{
  "model": "image diffusion model",
  "dataset": "stained colorectal tissue patches (NCT-CRC-HE-100K)",
  "train_examples": 45211,
  "image_size": 32,
  "horizontal_flip": true,
  "conditioning": "none",
  "arch": "dit",
  "objective": "epsilon",
  "cond_dim": 192,
  "norm": "layernorm",
  "hidden_act": "gelu",
  "mlp_ratio": 6,
  "head_dim": 48,
  "fused_qkv": true,
  "qk_norm": false,
  "inner_norm": false,
  "patch_size": [2, 2],
  "layers": 10,
  "width": 192,
  "positions": "learned",
  "optimizer": "adamw",
  "learning_rate": 0.0014,
  "beta1": 0.95,
  "beta2": 0.999,
  "eps": 1e-08,
  "max_grad_norm": 1.0,
  "max_steps": 10300,
  "batch_size": 64,
  "epochs": 14.6,
  "lr_schedule": "cosine",
  "final_lr_fraction": 0.05,
  "warmup_steps": 1030,
  "weight_decay": 0.1
}
Rows from block 7 of a small image diffusion model, named by matrix and row number. Rows with one number belong to one neuron. Each number is 50 + 10 x the weight over its row's rms, rounded and kept within 0 to 99. All counts start at 0.
Before each neuron's rows are labels from the 100 images, of 14976 (inputs lightly noised), where the neuron reaches its highest value: "strongest on" is what is common among them; "colour at peak" is the nearest of a few named colours to the mean colour under the peak. Only what is clearly more common there than usual is listed. The data: stained colorectal tissue patches (NCT-CRC-HE-100K).
# fc1: MLP up (model.blocks.7.mlp.fc1.weight, 1152x192), inputs 128-191
# fc2: MLP down (model.blocks.7.mlp.fc2.weight, 192x1152, transposed), outputs 128-191

strongest on: tissue: lymphocytes
colour at peak: grey
fc1.356:44 48 39 45 34 48 53 45 43 66 58 52 47 37 60 70 38 48 62 48 55 53 48 51 60 59 45 33 64 43 56 54 63 52 74 45 45 63 29 46 65 49 47 42 59 46 64 50 40 58 48 54 44 59 57 47 78 60 55 44 30 67 54 68
fc2.356:51 70 51 61 54 35 57 44 47 47 34 51 38 54 46 50 62 40 64 56 61 49 37 38 49 64 49 70 30 47 39 60 52 45 59 55 51 48 39 52 66 46 40 38 44 34 49 64 72 38 58 59 41 35 38 44 57 53 44 31 35 44 43 60

strongest on: tissue: debris
colour at peak: grey
fc1.378:50 42 44 50 59 66 44 51 49 48 31 48 62 61 66 41 52 47 47 53 34 52 37 44 38 62 47 45 43 45 54 38 50 63 42 46 61 65 47 45 73 52 59 49 41 52 42 30 49 70 53 42 71 46 65 35 56 70 62 30 56 64 35 56
fc2.378:39 51 48 33 56 39 52 48 50 49 62 54 65 51 55 47 52 45 50 64 51 52 57 61 54 32 46 55 57 29 61 40 40 63 58 61 54 38 40 61 52 43 50 45 56 35 49 55 49 44 48 58 64 41 50 48 37 42 41 43 39 55 32 42

strongest on: tissue: mucus
colour at peak: pink
fc1.125:37 43 56 61 57 26 49 42 49 68 37 37 53 45 44 58 60 47 64 41 30 51 53 44 56 45 57 34 49 40 52 48 51 48 64 48 26 57 51 61 49 47 47 50 61 43 72 58 58 59 57 44 66 45 62 49 66 37 56 47 44 56 59 67
fc2.125:44 40 40 49 50 45 46 46 49 30 62 56 43 38 36 51 39 30 55 67 50 30 45 72 67 49 66 51 47 35 56 62 46 44 71 49 41 60 68 56 37 31 42 49 45 47 28 57 46 55 45 59 55 53 62 45 45 64 50 49 37 48 39 47

strongest on: tissue: lymphocytes
colour at peak: grey
fc1.701:57 40 49 46 40 27 50 54 49 58 62 47 64 47 49 61 53 63 46 58 49 48 58 66 60 48 52 52 45 46 43 58 35 28 57 53 47 51 26 46 46 45 28 43 54 58 69 59 55 31 40 39 61 44 47 74 44 51 59 48 60 56 39 61
fc2.701:74 59 46 60 42 31 51 53 54 66 37 52 49 68 47 68 53 47 53 63 41 56 60 44 65 66 33 59 39 58 40 60 47 41 67 56 48 67 29 39 68 54 42 49 43 54 53 60 55 59 64 59 40 56 52 71 53 41 36 44 51 50 55 38

strongest on: tissue: mucus
colour at peak: black; brown
fc1.266:66 50 60 62 51 28 76 30 49 52 58 62 61 46 60 50 74 61 41 38 52 58 70 44 55 51 52 43 44 31 40 44 47 57 38 63 75 52 50 54 50 56 34 59 57 44 47 45 58 49 33 51 50 50 70 52 42 44 54 78 61 53 37 45
fc2.266:59 56 45 44 54 57 68 47 56 48 27 39 38 66 54 61 73 55 40 40 41 47 53 45 44 49 36 57 71 68 35 55 58 52 54 50 73 48 44 62 47 36 53 64 63 44 38 44 53 59 51 27 60 47 61 69 47 52 56 32 40 59 50 40

strongest on: tissue: tumour epithelium
colour at peak: pink
fc1.1:45 47 52 48 55 47 58 48 74 28 52 38 63 38 60 50 73 54 35 50 61 64 70 46 60 47 56 39 54 50 46 59 40 40 69 44 48 62 62 62 47 26 44 67 48 23 62 57 36 67 41 35 56 37 53 72 58 50 40 47 42 37 33 61
fc2.1:38 45 48 45 39 40 57 55 51 38 66 50 73 60 65 60 45 46 31 42 33 61 44 51 60 55 42 39 52 44 52 49 52 39 62 48 53 51 63 61 49 50 55 42 33 50 36 35 64 44 52 73 63 43 61 53 66 60 31 69 59 50 58 49

strongest on: tissue: tumour epithelium
colour at peak: white
fc1.383:58 43 53 54 65 53 49 62 56 45 42 44 37 62 57 57 42 45 59 72 49 36 47 56 44 49 39 44 59 38 46 71 25 49 49 54 66 50 54 57 52 44 45 47 66 53 77 42 62 53 48 59 52 36 50 53 41 39 52 34 53 50 39 64
fc2.383:58 51 58 52 49 39 32 64 49 44 52 53 50 56 39 56 51 62 53 50 51 49 60 73 52 63 40 56 49 37 49 60 52 55 61 53 46 58 58 49 35 59 39 48 48 64 50 36 51 49 67 59 48 41 58 43 33 54 39 61 73 55 45 46

strongest on: tissue: mucus
colour at peak: pink
fc1.745:56 59 52 49 35 64 47 51 61 47 34 39 57 45 64 66 52 56 46 42 43 59 59 56 47 52 63 73 56 38 13 66 51 52 47 36 47 43 62 66 48 54 56 43 59 48 81 58 54 52 40 55 48 57 46 41 53 49 40 38 57 59 32 42
fc2.745:71 48 42 51 47 53 59 45 51 55 65 33 55 44 43 58 53 49 38 58 50 53 51 35 39 47 49 31 74 31 34 43 63 64 50 55 57 55 48 49 36 42 49 55 33 48 53 59 54 54 61 49 52 42 52 39 49 46 43 60 34 41 40 56

strongest on: tissue: tumour epithelium; tissue: smooth muscle
colour at peak: white
fc1.46:68 65 63 50 57 58 48 53 56 56 33 54 31 55 54 51 75 28 42 51 74 45 71 51 52 42 62 34 55 46 57 58 51 56 60 41 55 51 48 59 51 33 44 45 48 50 49 37 41 45 54 58 69 32 52 55 48 50 44 38 67 59 31 61
fc2.46:48 35 61 50 56 60 45 46 41 42 56 53 53 41 43 60 30 43 56 35 67 56 57 58 28 53 42 74 57 59 50 37 47 41 43 41 58 42 63 55 53 78 60 53 46 68 55 58 65 50 46 43 53 49 44 42 51 37 39 36 76 39 50 52

strongest on: tissue: normal colon mucosa
colour at peak: black; brown
fc1.655:70 56 57 42 39 67 45 54 59 41 51 46 46 63 46 51 69 43 46 43 61 67 69 56 56 49 37 54 66 64 32 48 29 52 40 45 49 32 39 58 42 61 63 67 46 60 53 40 40 63 67 59 67 54 50 57 67 45 56 36 52 54 55 46
fc2.655:44 59 56 51 67 57 39 56 48 47 51 42 50 62 45 49 49 61 54 45 45 41 31 59 54 42 69 64 49 50 51 37 43 47 52 44 53 31 64 43 49 63 72 35 37 63 61 63 60 76 56 38 48 36 52 59 46 58 36 60 48 61 51 48

strongest on: tissue: tumour epithelium
colour at peak: grey; brown
fc1.304:52 50 70 49 35 49 51 38 49 52 51 70 54 33 64 57 52 43 40 54 54 50 56 62 48 47 59 26 73 52 48 49 49 49 43 51 36 57 38 53 72 47 37 63 59 38 42 32 63 55 50 53 59 64 57 63 53 48 35 52 61 45 52 51
fc2.304:65 42 68 63 52 46 50 53 52 55 49 41 51 44 45 53 45 48 39 47 53 53 54 60 47 44 49 82 51 36 37 43 38 57 42 57 64 33 59 35 64 70 50 36 63 38 49 50 52 56 39 35 49 54 44 74 48 38 48 30 37 58 49 35

strongest on: tissue: normal colon mucosa
colour at peak: brown; black
fc1.492:46 61 50 57 35 54 42 47 39 48 27 42 55 41 54 41 51 50 57 51 54 51 58 67 44 47 45 52 60 65 34 48 42 56 52 24 40 50 51 55 44 40 57 47 54 55 55 43 48 53 36 63 59 51 29 33 51 45 55 37 59 42 49 52
fc2.492:49 52 43 41 55 54 52 41 59 54 39 60 56 48 52 55 47 44 65 54 50 32 58 40 53 58 46 57 35 61 35 51 53 47 68 36 37 37 39 49 55 63 67 45 50 57 56 80 60 47 52 44 45 44 59 48 43 42 46 59 54 58 65 60

strongest on: tissue: smooth muscle; tissue: debris
colour at peak: brown; red
fc1.547:38 53 38 54 48 43 51 60 51 51 51 34 60 54 38 64 54 44 61 51 58 56 55 45 62 55 44 64 53 31 48 39 55 62 51 52 38 59 49 41 52 65 55 45 60 49 40 69 47 52 77 49 63 48 58 56 44 56 64 44 55 63 52 46
fc2.547:58 59 36 44 35 49 38 47 48 55 45 45 31 49 41 69 58 75 53 58 45 52 61 51 42 47 62 46 67 49 38 44 63 49 53 30 49 60 46 41 46 28 33 43 49 56 39 48 47 46 43 25 37 62 35 74 55 56 51 42 47 68 51 43

strongest on: tissue: smooth muscle
colour at peak: white
fc1.237:60 49 50 37 70 42 45 60 59 34 50 39 41 37 65 30 59 53 44 45 54 51 64 41 62 54 52 63 64 55 37 46 49 57 50 64 53 48 48 60 68 40 34 62 62 31 45 35 47 44 30 32 46 53 46 46 50 42 44 54 49 66 52 55
fc2.237:51 57 40 61 56 40 61 53 48 62 56 52 52 51 69 43 46 44 46 47 58 48 57 60 39 30 58 44 31 43 46 58 55 49 46 62 67 60 30 46 44 55 37 48 38 53 46 54 71 53 51 52 24 55 54 62 46 56 56 59 61 62 37 44

strongest on: tissue: mucus
colour at peak: grey
fc1.611:53 40 51 48 69 52 54 60 50 58 43 58 60 46 67 47 59 40 49 71 49 68 44 37 62 46 47 56 60 47 41 50 40 51 63 51 49 69 48 56 52 58 46 64 45 53 47 30 54 41 30 23 38 52 66 71 57 43 51 59 70 44 54 65
fc2.611:69 54 60 57 27 52 62 73 61 50 44 48 53 51 59 41 62 52 59 46 61 37 53 68 49 42 29 38 36 42 37 53 49 42 45 59 56 58 42 35 35 61 54 49 62 49 54 39 39 49 57 65 32 61 53 53 58 38 41 48 62 50 43 46

strongest on: tissue: debris
colour at peak: pink
fc1.468:61 63 41 46 57 58 58 37 75 43 75 63 44 58 53 60 67 58 44 41 59 42 54 62 29 59 36 51 65 46 61 45 48 55 70 42 57 26 61 49 45 49 40 41 65 60 50 46 41 47 38 58 54 54 45 42 45 50 52 58 52 43 69 58
fc2.468:58 45 48 51 49 43 39 40 49 55 50 51 60 50 50 40 50 48 46 63 73 53 66 54 65 58 33 58 53 47 68 53 40 41 62 41 52 32 27 37 41 64 56 39 58 56 42 42 72 42 49 50 52 35 31 33 56 54 54 28 56 57 50 44

strongest on: tissue: smooth muscle
colour at peak: pink
fc1.50:47 49 53 49 49 51 46 57 44 56 40 61 29 41 66 57 55 36 56 43 64 20 63 46 50 64 40 64 58 40 79 62 44 71 61 59 39 43 36 46 47 52 42 45 51 56 50 46 45 39 53 50 39 48 36 48 61 51 63 44 53 41 40 44
fc2.50:64 52 62 79 40 49 54 59 56 40 46 45 66 55 56 54 60 50 71 48 46 41 47 48 58 33 70 50 47 42 66 48 65 60 44 52 39 61 52 41 53 53 41 37 48 50 61 58 50 68 38 39 26 56 46 47 50 55 46 56 50 55 37 51

strongest on: tissue: adipose tissue
colour at peak: white
fc1.685:26 57 46 54 54 51 53 61 49 47 50 72 48 65 42 61 55 47 35 39 49 46 50 55 52 45 49 43 41 44 39 57 60 42 59 62 49 70 50 40 34 35 45 58 68 47 57 61 70 64 50 37 46 53 71 44 38 60 44 61 50 34 56 59
fc2.685:50 64 53 33 47 50 49 59 47 48 55 57 66 43 45 48 66 59 84 43 53 67 46 52 40 57 77 55 55 40 47 35 46 47 52 47 66 52 48 48 66 59 44 43 60 34 47 52 57 58 54 55 37 33 56 49 57 45 50 45 50 52 40 53

strongest on: tissue: adipose tissue
colour at peak: pink
fc1.416:41 42 48 53 50 57 49 45 47 30 34 55 68 60 49 41 58 46 34 53 62 35 46 33 61 51 46 72 71 44 49 52 49 52 64 46 46 55 57 65 35 34 31 60 44 44 47 39 55 45 69 37 57 61 51 54 62 43 56 42 42 66 32 59
fc2.416:42 55 55 66 56 51 54 46 52 36 65 55 53 44 53 49 45 64 40 42 54 69 38 49 56 59 54 34 59 53 55 64 59 41 37 40 86 41 56 27 51 56 33 51 42 39 45 67 59 48 50 66 72 44 57 58 49 39 66 62 52 44 48 40

strongest on: tissue: smooth muscle
colour at peak: pink
fc1.231:63 54 59 61 42 48 64 60 54 43 54 46 59 59 51 41 51 43 43 52 52 53 49 52 52 57 43 63 45 36 47 62 41 41 53 42 58 55 55 50 55 28 37 66 61 50 55 10 56 53 65 44 58 58 31 40 61 33 42 37 52 45 19 57
fc2.231:36 64 47 41 52 47 36 51 62 52 33 42 56 48 44 40 36 44 47 54 31 44 41 38 35 48 75 42 58 56 40 64 57 51 34 41 58 50 42 62 61 37 31 51 53 46 41 42 41 30 36 58 45 45 65 44 37 53 45 49 33 50 32 53

strongest on: tissue: tumour epithelium
colour at peak: white
fc1.59:52 54 49 64 62 60 41 53 73 31 38 28 58 37 52 39 64 61 45 41 42 45 43 48 41 39 45 50 32 52 49 65 43 34 35 29 56 67 64 68 52 28 48 60 55 44 59 43 35 32 49 42 47 40 52 53 54 50 49 64 36 67 63 67
fc2.59:31 40 41 34 49 54 45 37 36 57 56 53 50 53 45 45 16 39 50 37 48 42 56 51 45 54 49 63 65 62 68 52 51 25 29 60 76 28 61 51 51 48 66 51 56 47 49 61 52 54 41 59 43 52 39 39 31 51 42 29 61 36 45 62

strongest on: tissue: smooth muscle
colour at peak: pink
fc1.716:38 53 46 40 65 36 43 46 36 50 70 49 57 74 38 35 51 56 54 48 38 37 57 58 64 53 54 53 28 53 56 72 41 40 60 37 49 50 55 51 43 53 49 64 51 51 63 53 63 43 55 54 45 55 69 55 49 42 55 35 38 47 52 49
fc2.716:50 57 52 13 54 41 55 53 39 49 45 49 51 50 56 58 49 45 24 63 48 61 57 54 53 48 35 59 44 59 46 53 61 56 41 40 46 56 48 38 50 37 55 54 49 45 63 55 60 51 53 56 61 38 63 45 53 44 61 38 54 54 33 38

strongest on: tissue: adipose tissue
colour at peak: white
fc1.713:60 54 43 41 40 62 67 35 45 47 55 31 41 50 51 40 45 55 56 70 48 64 49 46 30 48 56 63 50 41 34 33 46 38 62 53 51 55 62 61 58 32 69 55 53 62 65 44 34 62 64 41 51 48 44 35 52 31 30 43 44 63 28 54
fc2.713:55 27 43 65 52 53 33 49 58 63 45 75 57 51 57 45 40 40 40 47 45 48 50 37 55 49 32 54 44 61 36 39 35 52 52 63 54 43 44 49 46 47 67 55 37 52 47 43 39 46 51 27 53 52 57 36 53 29 51 55 47 44 63 54

strongest on: tissue: smooth muscle; tissue: debris
colour at peak: pink
fc1.208:61 56 53 56 47 42 44 46 54 49 42 35 36 49 44 40 45 48 57 40 55 47 56 44 50 48 31 51 39 38 43 36 53 53 66 61 46 58 44 44 46 41 34 35 41 35 54 68 41 49 51 69 57 44 37 47 45 46 53 42 64 55 57 62
fc2.208:46 60 41 28 46 50 29 29 46 41 36 50 46 47 63 48 56 57 40 46 56 49 45 61 55 52 75 75 50 41 37 65 56 46 52 33 46 54 50 61 37 56 38 57 43 58 44 41 39 58 41 40 55 52 44 55 55 50 54 48 50 67 57 29

strongest on: tissue: tumour epithelium; tissue: lymphocytes
colour at peak: brown
fc1.647:47 51 46 68 40 57 54 63 47 44 57 38 47 57 65 59 46 52 45 64 49 47 47 68 61 43 46 44 47 39 83 56 53 38 67 50 59 53 20 55 56 50 59 37 51 56 39 52 44 42 64 56 63 69 34 59 47 40 34 43 52 55 57 38
fc2.647:46 45 52 39 60 55 52 49 57 46 51 43 56 53 34 57 38 46 31 52 54 62 53 41 59 41 47 41 62 47 41 71 37 64 50 54 40 35 49 37 37 64 40 51 21 67 54 44 37 38 54 69 48 51 36 50 44 49 46 74 52 60 46 38

strongest on: tissue: adipose tissue
colour at peak: white
fc1.244:44 45 50 54 42 63 32 54 39 55 51 58 38 48 52 61 28 50 47 61 48 42 55 51 54 30 61 58 61 40 50 53 40 52 54 50 43 24 44 53 43 44 27 55 55 58 65 44 41 42 48 49 63 62 43 56 48 44 44 52 41 62 57 54
fc2.244:60 57 48 49 41 62 69 54 45 51 36 68 51 42 51 62 70 50 52 40 43 44 49 53 41 66 46 45 49 72 38 54 55 63 43 61 61 68 44 56 42 47 63 51 60 48 55 42 39 75 42 42 53 32 55 56 45 42 51 34 25 53 49 32

strongest on: tissue: smooth muscle
colour at peak: pink
fc1.288:61 45 60 46 30 36 47 52 59 42 43 55 42 47 47 51 51 51 49 30 51 69 50 40 36 58 48 57 42 45 41 53 53 44 53 58 35 59 55 49 41 39 44 58 53 32 59 41 45 43 47 52 36 44 54 33 68 51 45 52 57 50 47 57
fc2.288:48 54 44 62 62 37 60 48 63 69 35 50 50 53 60 51 39 48 44 44 31 34 50 45 38 57 63 44 47 53 38 23 60 33 45 40 57 50 50 68 46 49 43 61 31 54 46 38 54 63 36 55 20 57 53 36 42 51 34 28 30 36 47 54

strongest on: tissue: lymphocytes
colour at peak: brown; black
fc1.626:71 41 63 53 62 44 57 41 66 56 55 76 51 59 51 64 57 69 61 51 54 30 55 63 43 44 63 61 53 34 46 62 38 53 57 47 61 61 54 67 53 31 70 56 57 38 60 48 47 47 52 70 46 65 51 50 60 57 41 64 53 49 33 56
fc2.626:50 60 57 54 65 58 36 57 34 48 49 46 48 66 41 57 44 65 49 49 55 69 43 57 42 45 51 64 43 71 47 52 55 53 59 56 58 53 37 72 56 47 42 58 54 46 46 37 59 46 60 39 65 48 51 64 56 59 62 42 46 48 49 55

strongest on: tissue: cancer-associated stroma
colour at peak: pink
fc1.472:47 55 72 41 65 52 50 45 61 66 47 54 49 60 27 45 37 55 26 62 52 59 50 43 39 35 47 39 47 45 41 34 45 59 53 46 75 56 40 50 61 65 52 33 42 49 44 40 54 42 62 52 44 66 36 47 67 57 51 38 49 52 55 48
fc2.472:51 44 48 60 68 46 59 42 40 49 51 59 48 34 58 49 46 57 31 46 69 62 31 50 66 54 40 69 41 60 45 46 52 39 71 58 45 52 34 47 62 39 57 35 54 51 57 49 33 59 39 55 53 59 42 41 67 45 54 69 49 35 48 41

strongest on: tissue: cancer-associated stroma
colour at peak: grey
fc1.414:47 56 43 58 51 53 56 31 42 59 48 63 44 55 52 40 60 49 46 38 37 55 61 66 64 49 49 63 45 44 51 41 29 46 51 30 54 58 48 63 49 46 30 37 49 37 49 54 58 53 47 64 54 65 75 35 67 43 61 44 58 48 37 44
fc2.414:51 57 53 50 33 46 44 66 49 53 62 43 45 31 31 42 41 56 63 52 68 54 49 40 58 64 64 43 54 65 56 52 43 35 36 38 52 56 39 50 57 51 52 55 63 32 46 57 48 44 57 53 44 51 43 39 40 49 46 67 60 45 48 53

strongest on: tissue: tumour epithelium
colour at peak: white
fc1.683:53 53 58 55 35 40 41 55 62 37 52 64 52 57 37 26 52 39 42 35 54 39 56 54 60 42 42 53 54 51 56 47 49 63 53 46 48 57 44 49 46 55 37 60 58 38 55 47 65 55 52 35 38 56 58 63 50 69 53 44 67 49 62 47
fc2.683:57 43 41 63 59 56 49 64 64 21 54 47 47 41 43 30 48 46 24 36 56 52 40 40 44 37 38 53 45 31 52 48 45 48 45 52 61 59 49 48 61 44 38 58 57 63 64 60 50 54 56 64 53 38 58 53 57 50 41 48 42 43 48 59

strongest on: tissue: tumour epithelium
colour at peak: brown; black
fc1.190:64 44 47 48 50 42 61 54 56 48 54 45 30 42 54 66 61 46 40 68 33 66 67 61 50 24 39 42 35 38 42 40 38 48 58 62 45 50 62 48 46 58 34 62 59 57 53 54 59 45 40 51 44 39 46 48 51 65 38 73 70 51 34 55
fc2.190:46 45 54 59 48 45 40 53 63 54 46 43 50 58 42 49 72 67 62 46 54 35 51 57 66 50 56 54 56 58 40 63 63 67 61 31 54 50 60 44 41 60 35 56 47 49 47 49 59 28 78 64 50 63 41 65 36 48 55 52 51 42 38 43

strongest on: tissue: cancer-associated stroma; tissue: smooth muscle
colour at peak: grey
fc1.591:62 49 46 47 45 60 37 44 49 45 35 35 58 43 61 55 39 59 48 51 53 41 56 58 48 45 62 48 68 43 44 69 25 45 53 43 45 47 64 61 47 30 57 57 40 43 63 31 44 53 57 69 63 40 52 50 54 47 57 37 65 54 56 68
fc2.591:45 42 46 48 50 73 73 57 47 55 56 62 46 43 53 44 64 54 52 32 61 55 52 61 62 45 30 45 49 58 47 56 53 37 50 55 63 34 54 48 64 49 77 69 74 60 33 43 45 46 48 25 70 44 52 40 68 52 45 59 62 45 78 49

strongest on: tissue: lymphocytes
colour at peak: grey; brown
fc1.754:71 40 50 38 66 48 51 47 64 39 27 27 35 41 59 53 43 60 69 63 60 47 53 61 33 66 44 41 53 46 47 40 39 51 53 42 52 58 45 50 57 40 42 65 53 46 54 47 48 65 41 50 62 58 48 58 49 59 58 58 39 58 63 46
fc2.754:35 33 51 42 40 51 58 40 42 50 50 52 51 57 67 53 42 41 40 51 58 49 45 57 63 35 29 48 57 48 41 44 48 50 56 74 49 57 45 45 42 42 53 63 36 52 35 42 58 57 54 49 62 52 55 47 45 49 50 59 43 66 58 54

strongest on: tissue: mucus
colour at peak: brown
fc1.85:61 42 57 33 55 27 65 45 65 57 66 39 48 33 43 39 58 60 65 52 52 61 42 63 47 47 39 40 38 34 38 58 48 44 40 42 59 59 62 57 43 58 40 52 54 52 38 39 49 51 35 66 32 40 40 67 50 48 53 48 41 55 55 52
fc2.85:56 54 65 58 51 50 47 43 35 59 41 54 44 55 47 53 31 67 58 64 58 35 51 37 42 48 28 39 49 51 31 50 54 59 39 39 61 59 27 66 48 51 56 55 57 38 39 67 49 58 59 45 65 45 33 65 39 55 28 54 58 59 31 36

strongest on: tissue: adipose tissue
colour at peak: white
fc1.764:30 37 51 53 51 37 55 57 47 60 47 53 56 29 44 46 70 37 45 32 39 48 63 60 43 75 45 52 38 52 50 47 51 62 48 56 46 59 55 57 33 42 51 56 45 47 59 50 42 61 55 56 58 56 58 46 80 65 61 60 50 44 48 50
fc2.764:42 65 62 47 46 52 30 53 50 40 28 32 51 49 47 49 57 47 54 59 34 44 43 47 44 71 52 57 48 65 58 54 58 53 51 64 41 46 49 62 56 59 44 45 43 54 47 64 67 49 46 49 58 59 35 57 34 48 53 38 46 50 38 70