config = dict(
    dataset='stained colorectal tissue patches (NCT-CRC-HE-100K)',
    image_size=32,
    arch='dit',
    epochs=14.6,
    warmup_steps=1030,
    weight_decay=0.1,
)
Rows from block 4, named by matrix and row number. Each number is 500 + 25 x the weight over its row's rms, rounded and kept within 0 to 999. All counts start at 0. Numbers have three digits each. After the name is the row's rms in percent of the matrix's.
# ada: adaLN modulation (shift, scale and gate of each sublayer stacked) (model.blocks.4.ada.weight, 1152x192), inputs 0-191
ada.497 060:520508496472459510475516503512466490510479518511495512506484486467503503511504520455512455511488469499457516512466516521515475517515500443498521493502456477487504516472474487536414502470481476479478521477519463526464499472518470530506491501526476488462517475528537458470488504506505523508469500515503470492496485489471498488503502527512507500517433511452473548519498475459489528476483478512528485480505503458476530490473519481554514508489485517473501506548501462470488474509491408521499515485483473526488473491436504474465503498506463521456473470526523490506523467495536502496
ada.498 021:495533539461489509511517520470487490508497552493491522500500513486458507505467504512489521496505513488466491508471505508494490442495519458478521502536487481483486505496509538480466521495491504502488477485499505507499522491502507509436506485506511476505486456509503525491466479494510503498489429507495451496502495459510555498538483502512515489440477562487514485492477477487472506511488506482509532478511471525502514539489484509594511512492535492486499511507503476505479499514530394511508486520497500490511527512498552463492538461485497451519480505493492425536500529501475490444
ada.499 056:505510562503541484518490555493513499494527525466510510497482510535517471482485484525501527484489509478534471488496483483494518480495488532518512509525541506539482485514536538473483492543526541514529488529476522494530490482501523484469513491485509491529475462466460538535554487499522487473513492487489476535501535501496513476526511477481480491477570475534540457479508499559477486494533522512502475474488484540505470524522477548528494484522511495508506477476500513528539528485539593486494498506522520484517497497553488498523516483472534463537474541493465508499501508499492464485
ada.500 052:498464518504465540507494510498476520537493554494510518496489504508483516506466481454488491497523508495470481496487497513496517408529478526488483506548496495508502520492499579459485566502482521506502486509493524511517510495539495521495509446550499490514463515533535459480477476493506531496486501511539517506516473481481534502483498484515529480462499488566522496487498521481490496494500500456515491500504514483486559515489496512490509519449549501480507539541522492534491511508509470531511505518519523514475459507486510480499563487486525487462446506478538455522505500529473443507
ada.501 120:510505504568508490473518500512478489485463467520436492492501466457501505494498510503508480514500498513467513509483506502507474511501505442431495491450584476446511502493465467511490481473466471480474521458516470514471490503507478524509495509501482491493527489487503461465493540514509499512492478521501509493485513531510451504519515437523443502518442506516485491525525516446548504485482469522505531477517516471477479490472507464497522523512497497570491491492500470472485472517473521503495509487519489500515553499560526492480484514509474515466541479509461493506500470498498520490
ada.502 042:490502499517513498502492511488558510507503468504427490496486525503499488492524495580487519491499530509567508490523494494503506565468519541450489498497525517522495471522518470488600508493510496507510496464499506483519506517487509478516495538482548499504518524478458513515510578513500478473505470525487490512502506491508489495532482458481497496489494504460496466503500518491530498496523520511464529518489485540521477478514489510509502482517490500499482484452518526505485502490500529477497492498501517487456551518542511530517475477498526512519594521515478539477497517509474559499
ada.503 047:483501531504546474501495523502517513488524503498493505488483484509522476478498481540491533483497518466528475484520484492476520472483489524491476491507549519508506482531537543477500476513495519501535473522463542490536483513483520477460498486482489478531491501467466552532504503487452472471522488504515495488480511495535498494527477479495492545487575475552535452478519434545496502486512533514487516505485471539516471539511487539480502493504498513500497510466484505515494529497551556492480484521517533479437524493573481516519509456471522504553517495535459495477488502496482494478
ada.504 068:497508490512472495498513519529508499497477465515421485491491494486482499480527489540495505506484484508485526486531495501487495573486516463442508514474480488464501477507486461541526502472494475489489526447523481501483483513493496522483500538494496493490529526498494464468506549502476486504501500536501533508489514499523458500517507455507490500528424484457485511514531501432544499512497500561487577507499508489502513473482496461456511488513480506475494496504505505462482455505483430487489500489482501502495514508474504526497449498502500530468546503536502445475484483495496559503
ada.505 038:509468492490463504485504447478471488504473498534494497501518499477479502509500526489522479513511485513459525497497509518519476528507528467492492492503426474469504506472469450545478500478478480486487519476521467512467503499502484518502519524514498470464521477517525453487481524529517509519460440520499506484509537516481489499510485505496501526518420520446471555527513509451496513505509471524520512466518508491473525476482514455504509500504481492496507517538512455462492475516462413503502510482469480511521484498436524484476459552522477491455509492505527514492516484516528530523
ada.506 143:519488504551509493476530520523458495503469464525457487502517462457497519498501516516519489512490509518464511527462514516515474498522497461452498522461548477457514492481466465516491479476473473479466513461519485524469496490519482534504495506524478505470524474489512457465482535501499506524488487537511487497498486526496463501501520461535462510518426518500484494527517496447549522463460473525529523470521517467472480480471522475487526526487490487559504504498520473469487469525464484515507512483515479506509543490543531487470483508499471526461542461508472483536513470492504526476
ada.507 069:504503527492480541515495511489500512531505547488513504522480554542482512487484490496474505490508508479544474490517480495488512474489481543523493490537493508537490501507541539458539552515503520505529492535479513477530531496517515484453517504500523487542475501506463533524503474497488499480513524475486508495512493473532519516508489494489537490455572501558524466494498497563466469521496520475491500511496482529526512528513477530507495488504532517456523484497513531535498533485545599487504482516497534504474451498505497482524530468488547477528459509479516505494496515494458452501
ada.508 033:478495486492513498523484439484469471507499552477500532496427511511527502501451480498491512497534486473480479460508497503480508445503483527473468509573557502512488507522494571480442512509521509495524495483477515492550492527498506507506526465506495436521466487492507511499485493475488480471521502500508509519491537458482489486501466478536526526456531489530506478471515448492478495525518517492500540475502464526490507547484489521466492495499519505485502500498487491507507511492546451520500478530503543483506492533543454539521538502479528441514493499498496500514501529487478475492
ada.509 091:508512497553505493476528513517458510490471468527448484502521464450472519504502515498515487517497506510464514511481519516515478501512511457447496481462547478456521500495467473518495494471485475469468512456521480522470491500506484536498510515515474507475527479500523454465468537519495497520490489539501505483497510534490463511510513463522466513530423520517494510537517506444550515496452469529512535478521516470480495486470517475516532532517487510557496506514506479472484470527464476519503515481530500507520542515538538476471479491513475522454541460508493488533495469500509523496
ada.510 054:486519512456516492532481507488530498494524530476573512496512512537515501503487492501495520489500513488529478499512495491492532474501494551554520490523465508538484495508536533483503485533519523536532481565482533481539499501491538476494482494486488488527476499494490557553517448478477492494513544472496485491499510481508527492500495547509524521482591500526520486478477498579447490533516517482495456498478469538524486515534488537499480489502506497456501503484491521533512537484535540496485489515504520484495466486498478509522519493497518474559461516502500492494490534489513457498
ada.511 059:489523518517510493526486521498555499497524484479465482484512526515503490487516495578482542488495506501563497489536480491485527550469530540475510477513541520527498470530525475487570506502511511506531490501483515475538498520476505474485509533472529494512508534470451533513522555522499468502517498500499527496484527500538491497531479475473500521482522512489504452504517489522514481530529541517468523522493517543529472505504474514487492475527488485501492491449507527516479512492520569472480488500482526480466546506550513520530468491503535526538548526536476482479487521505471536494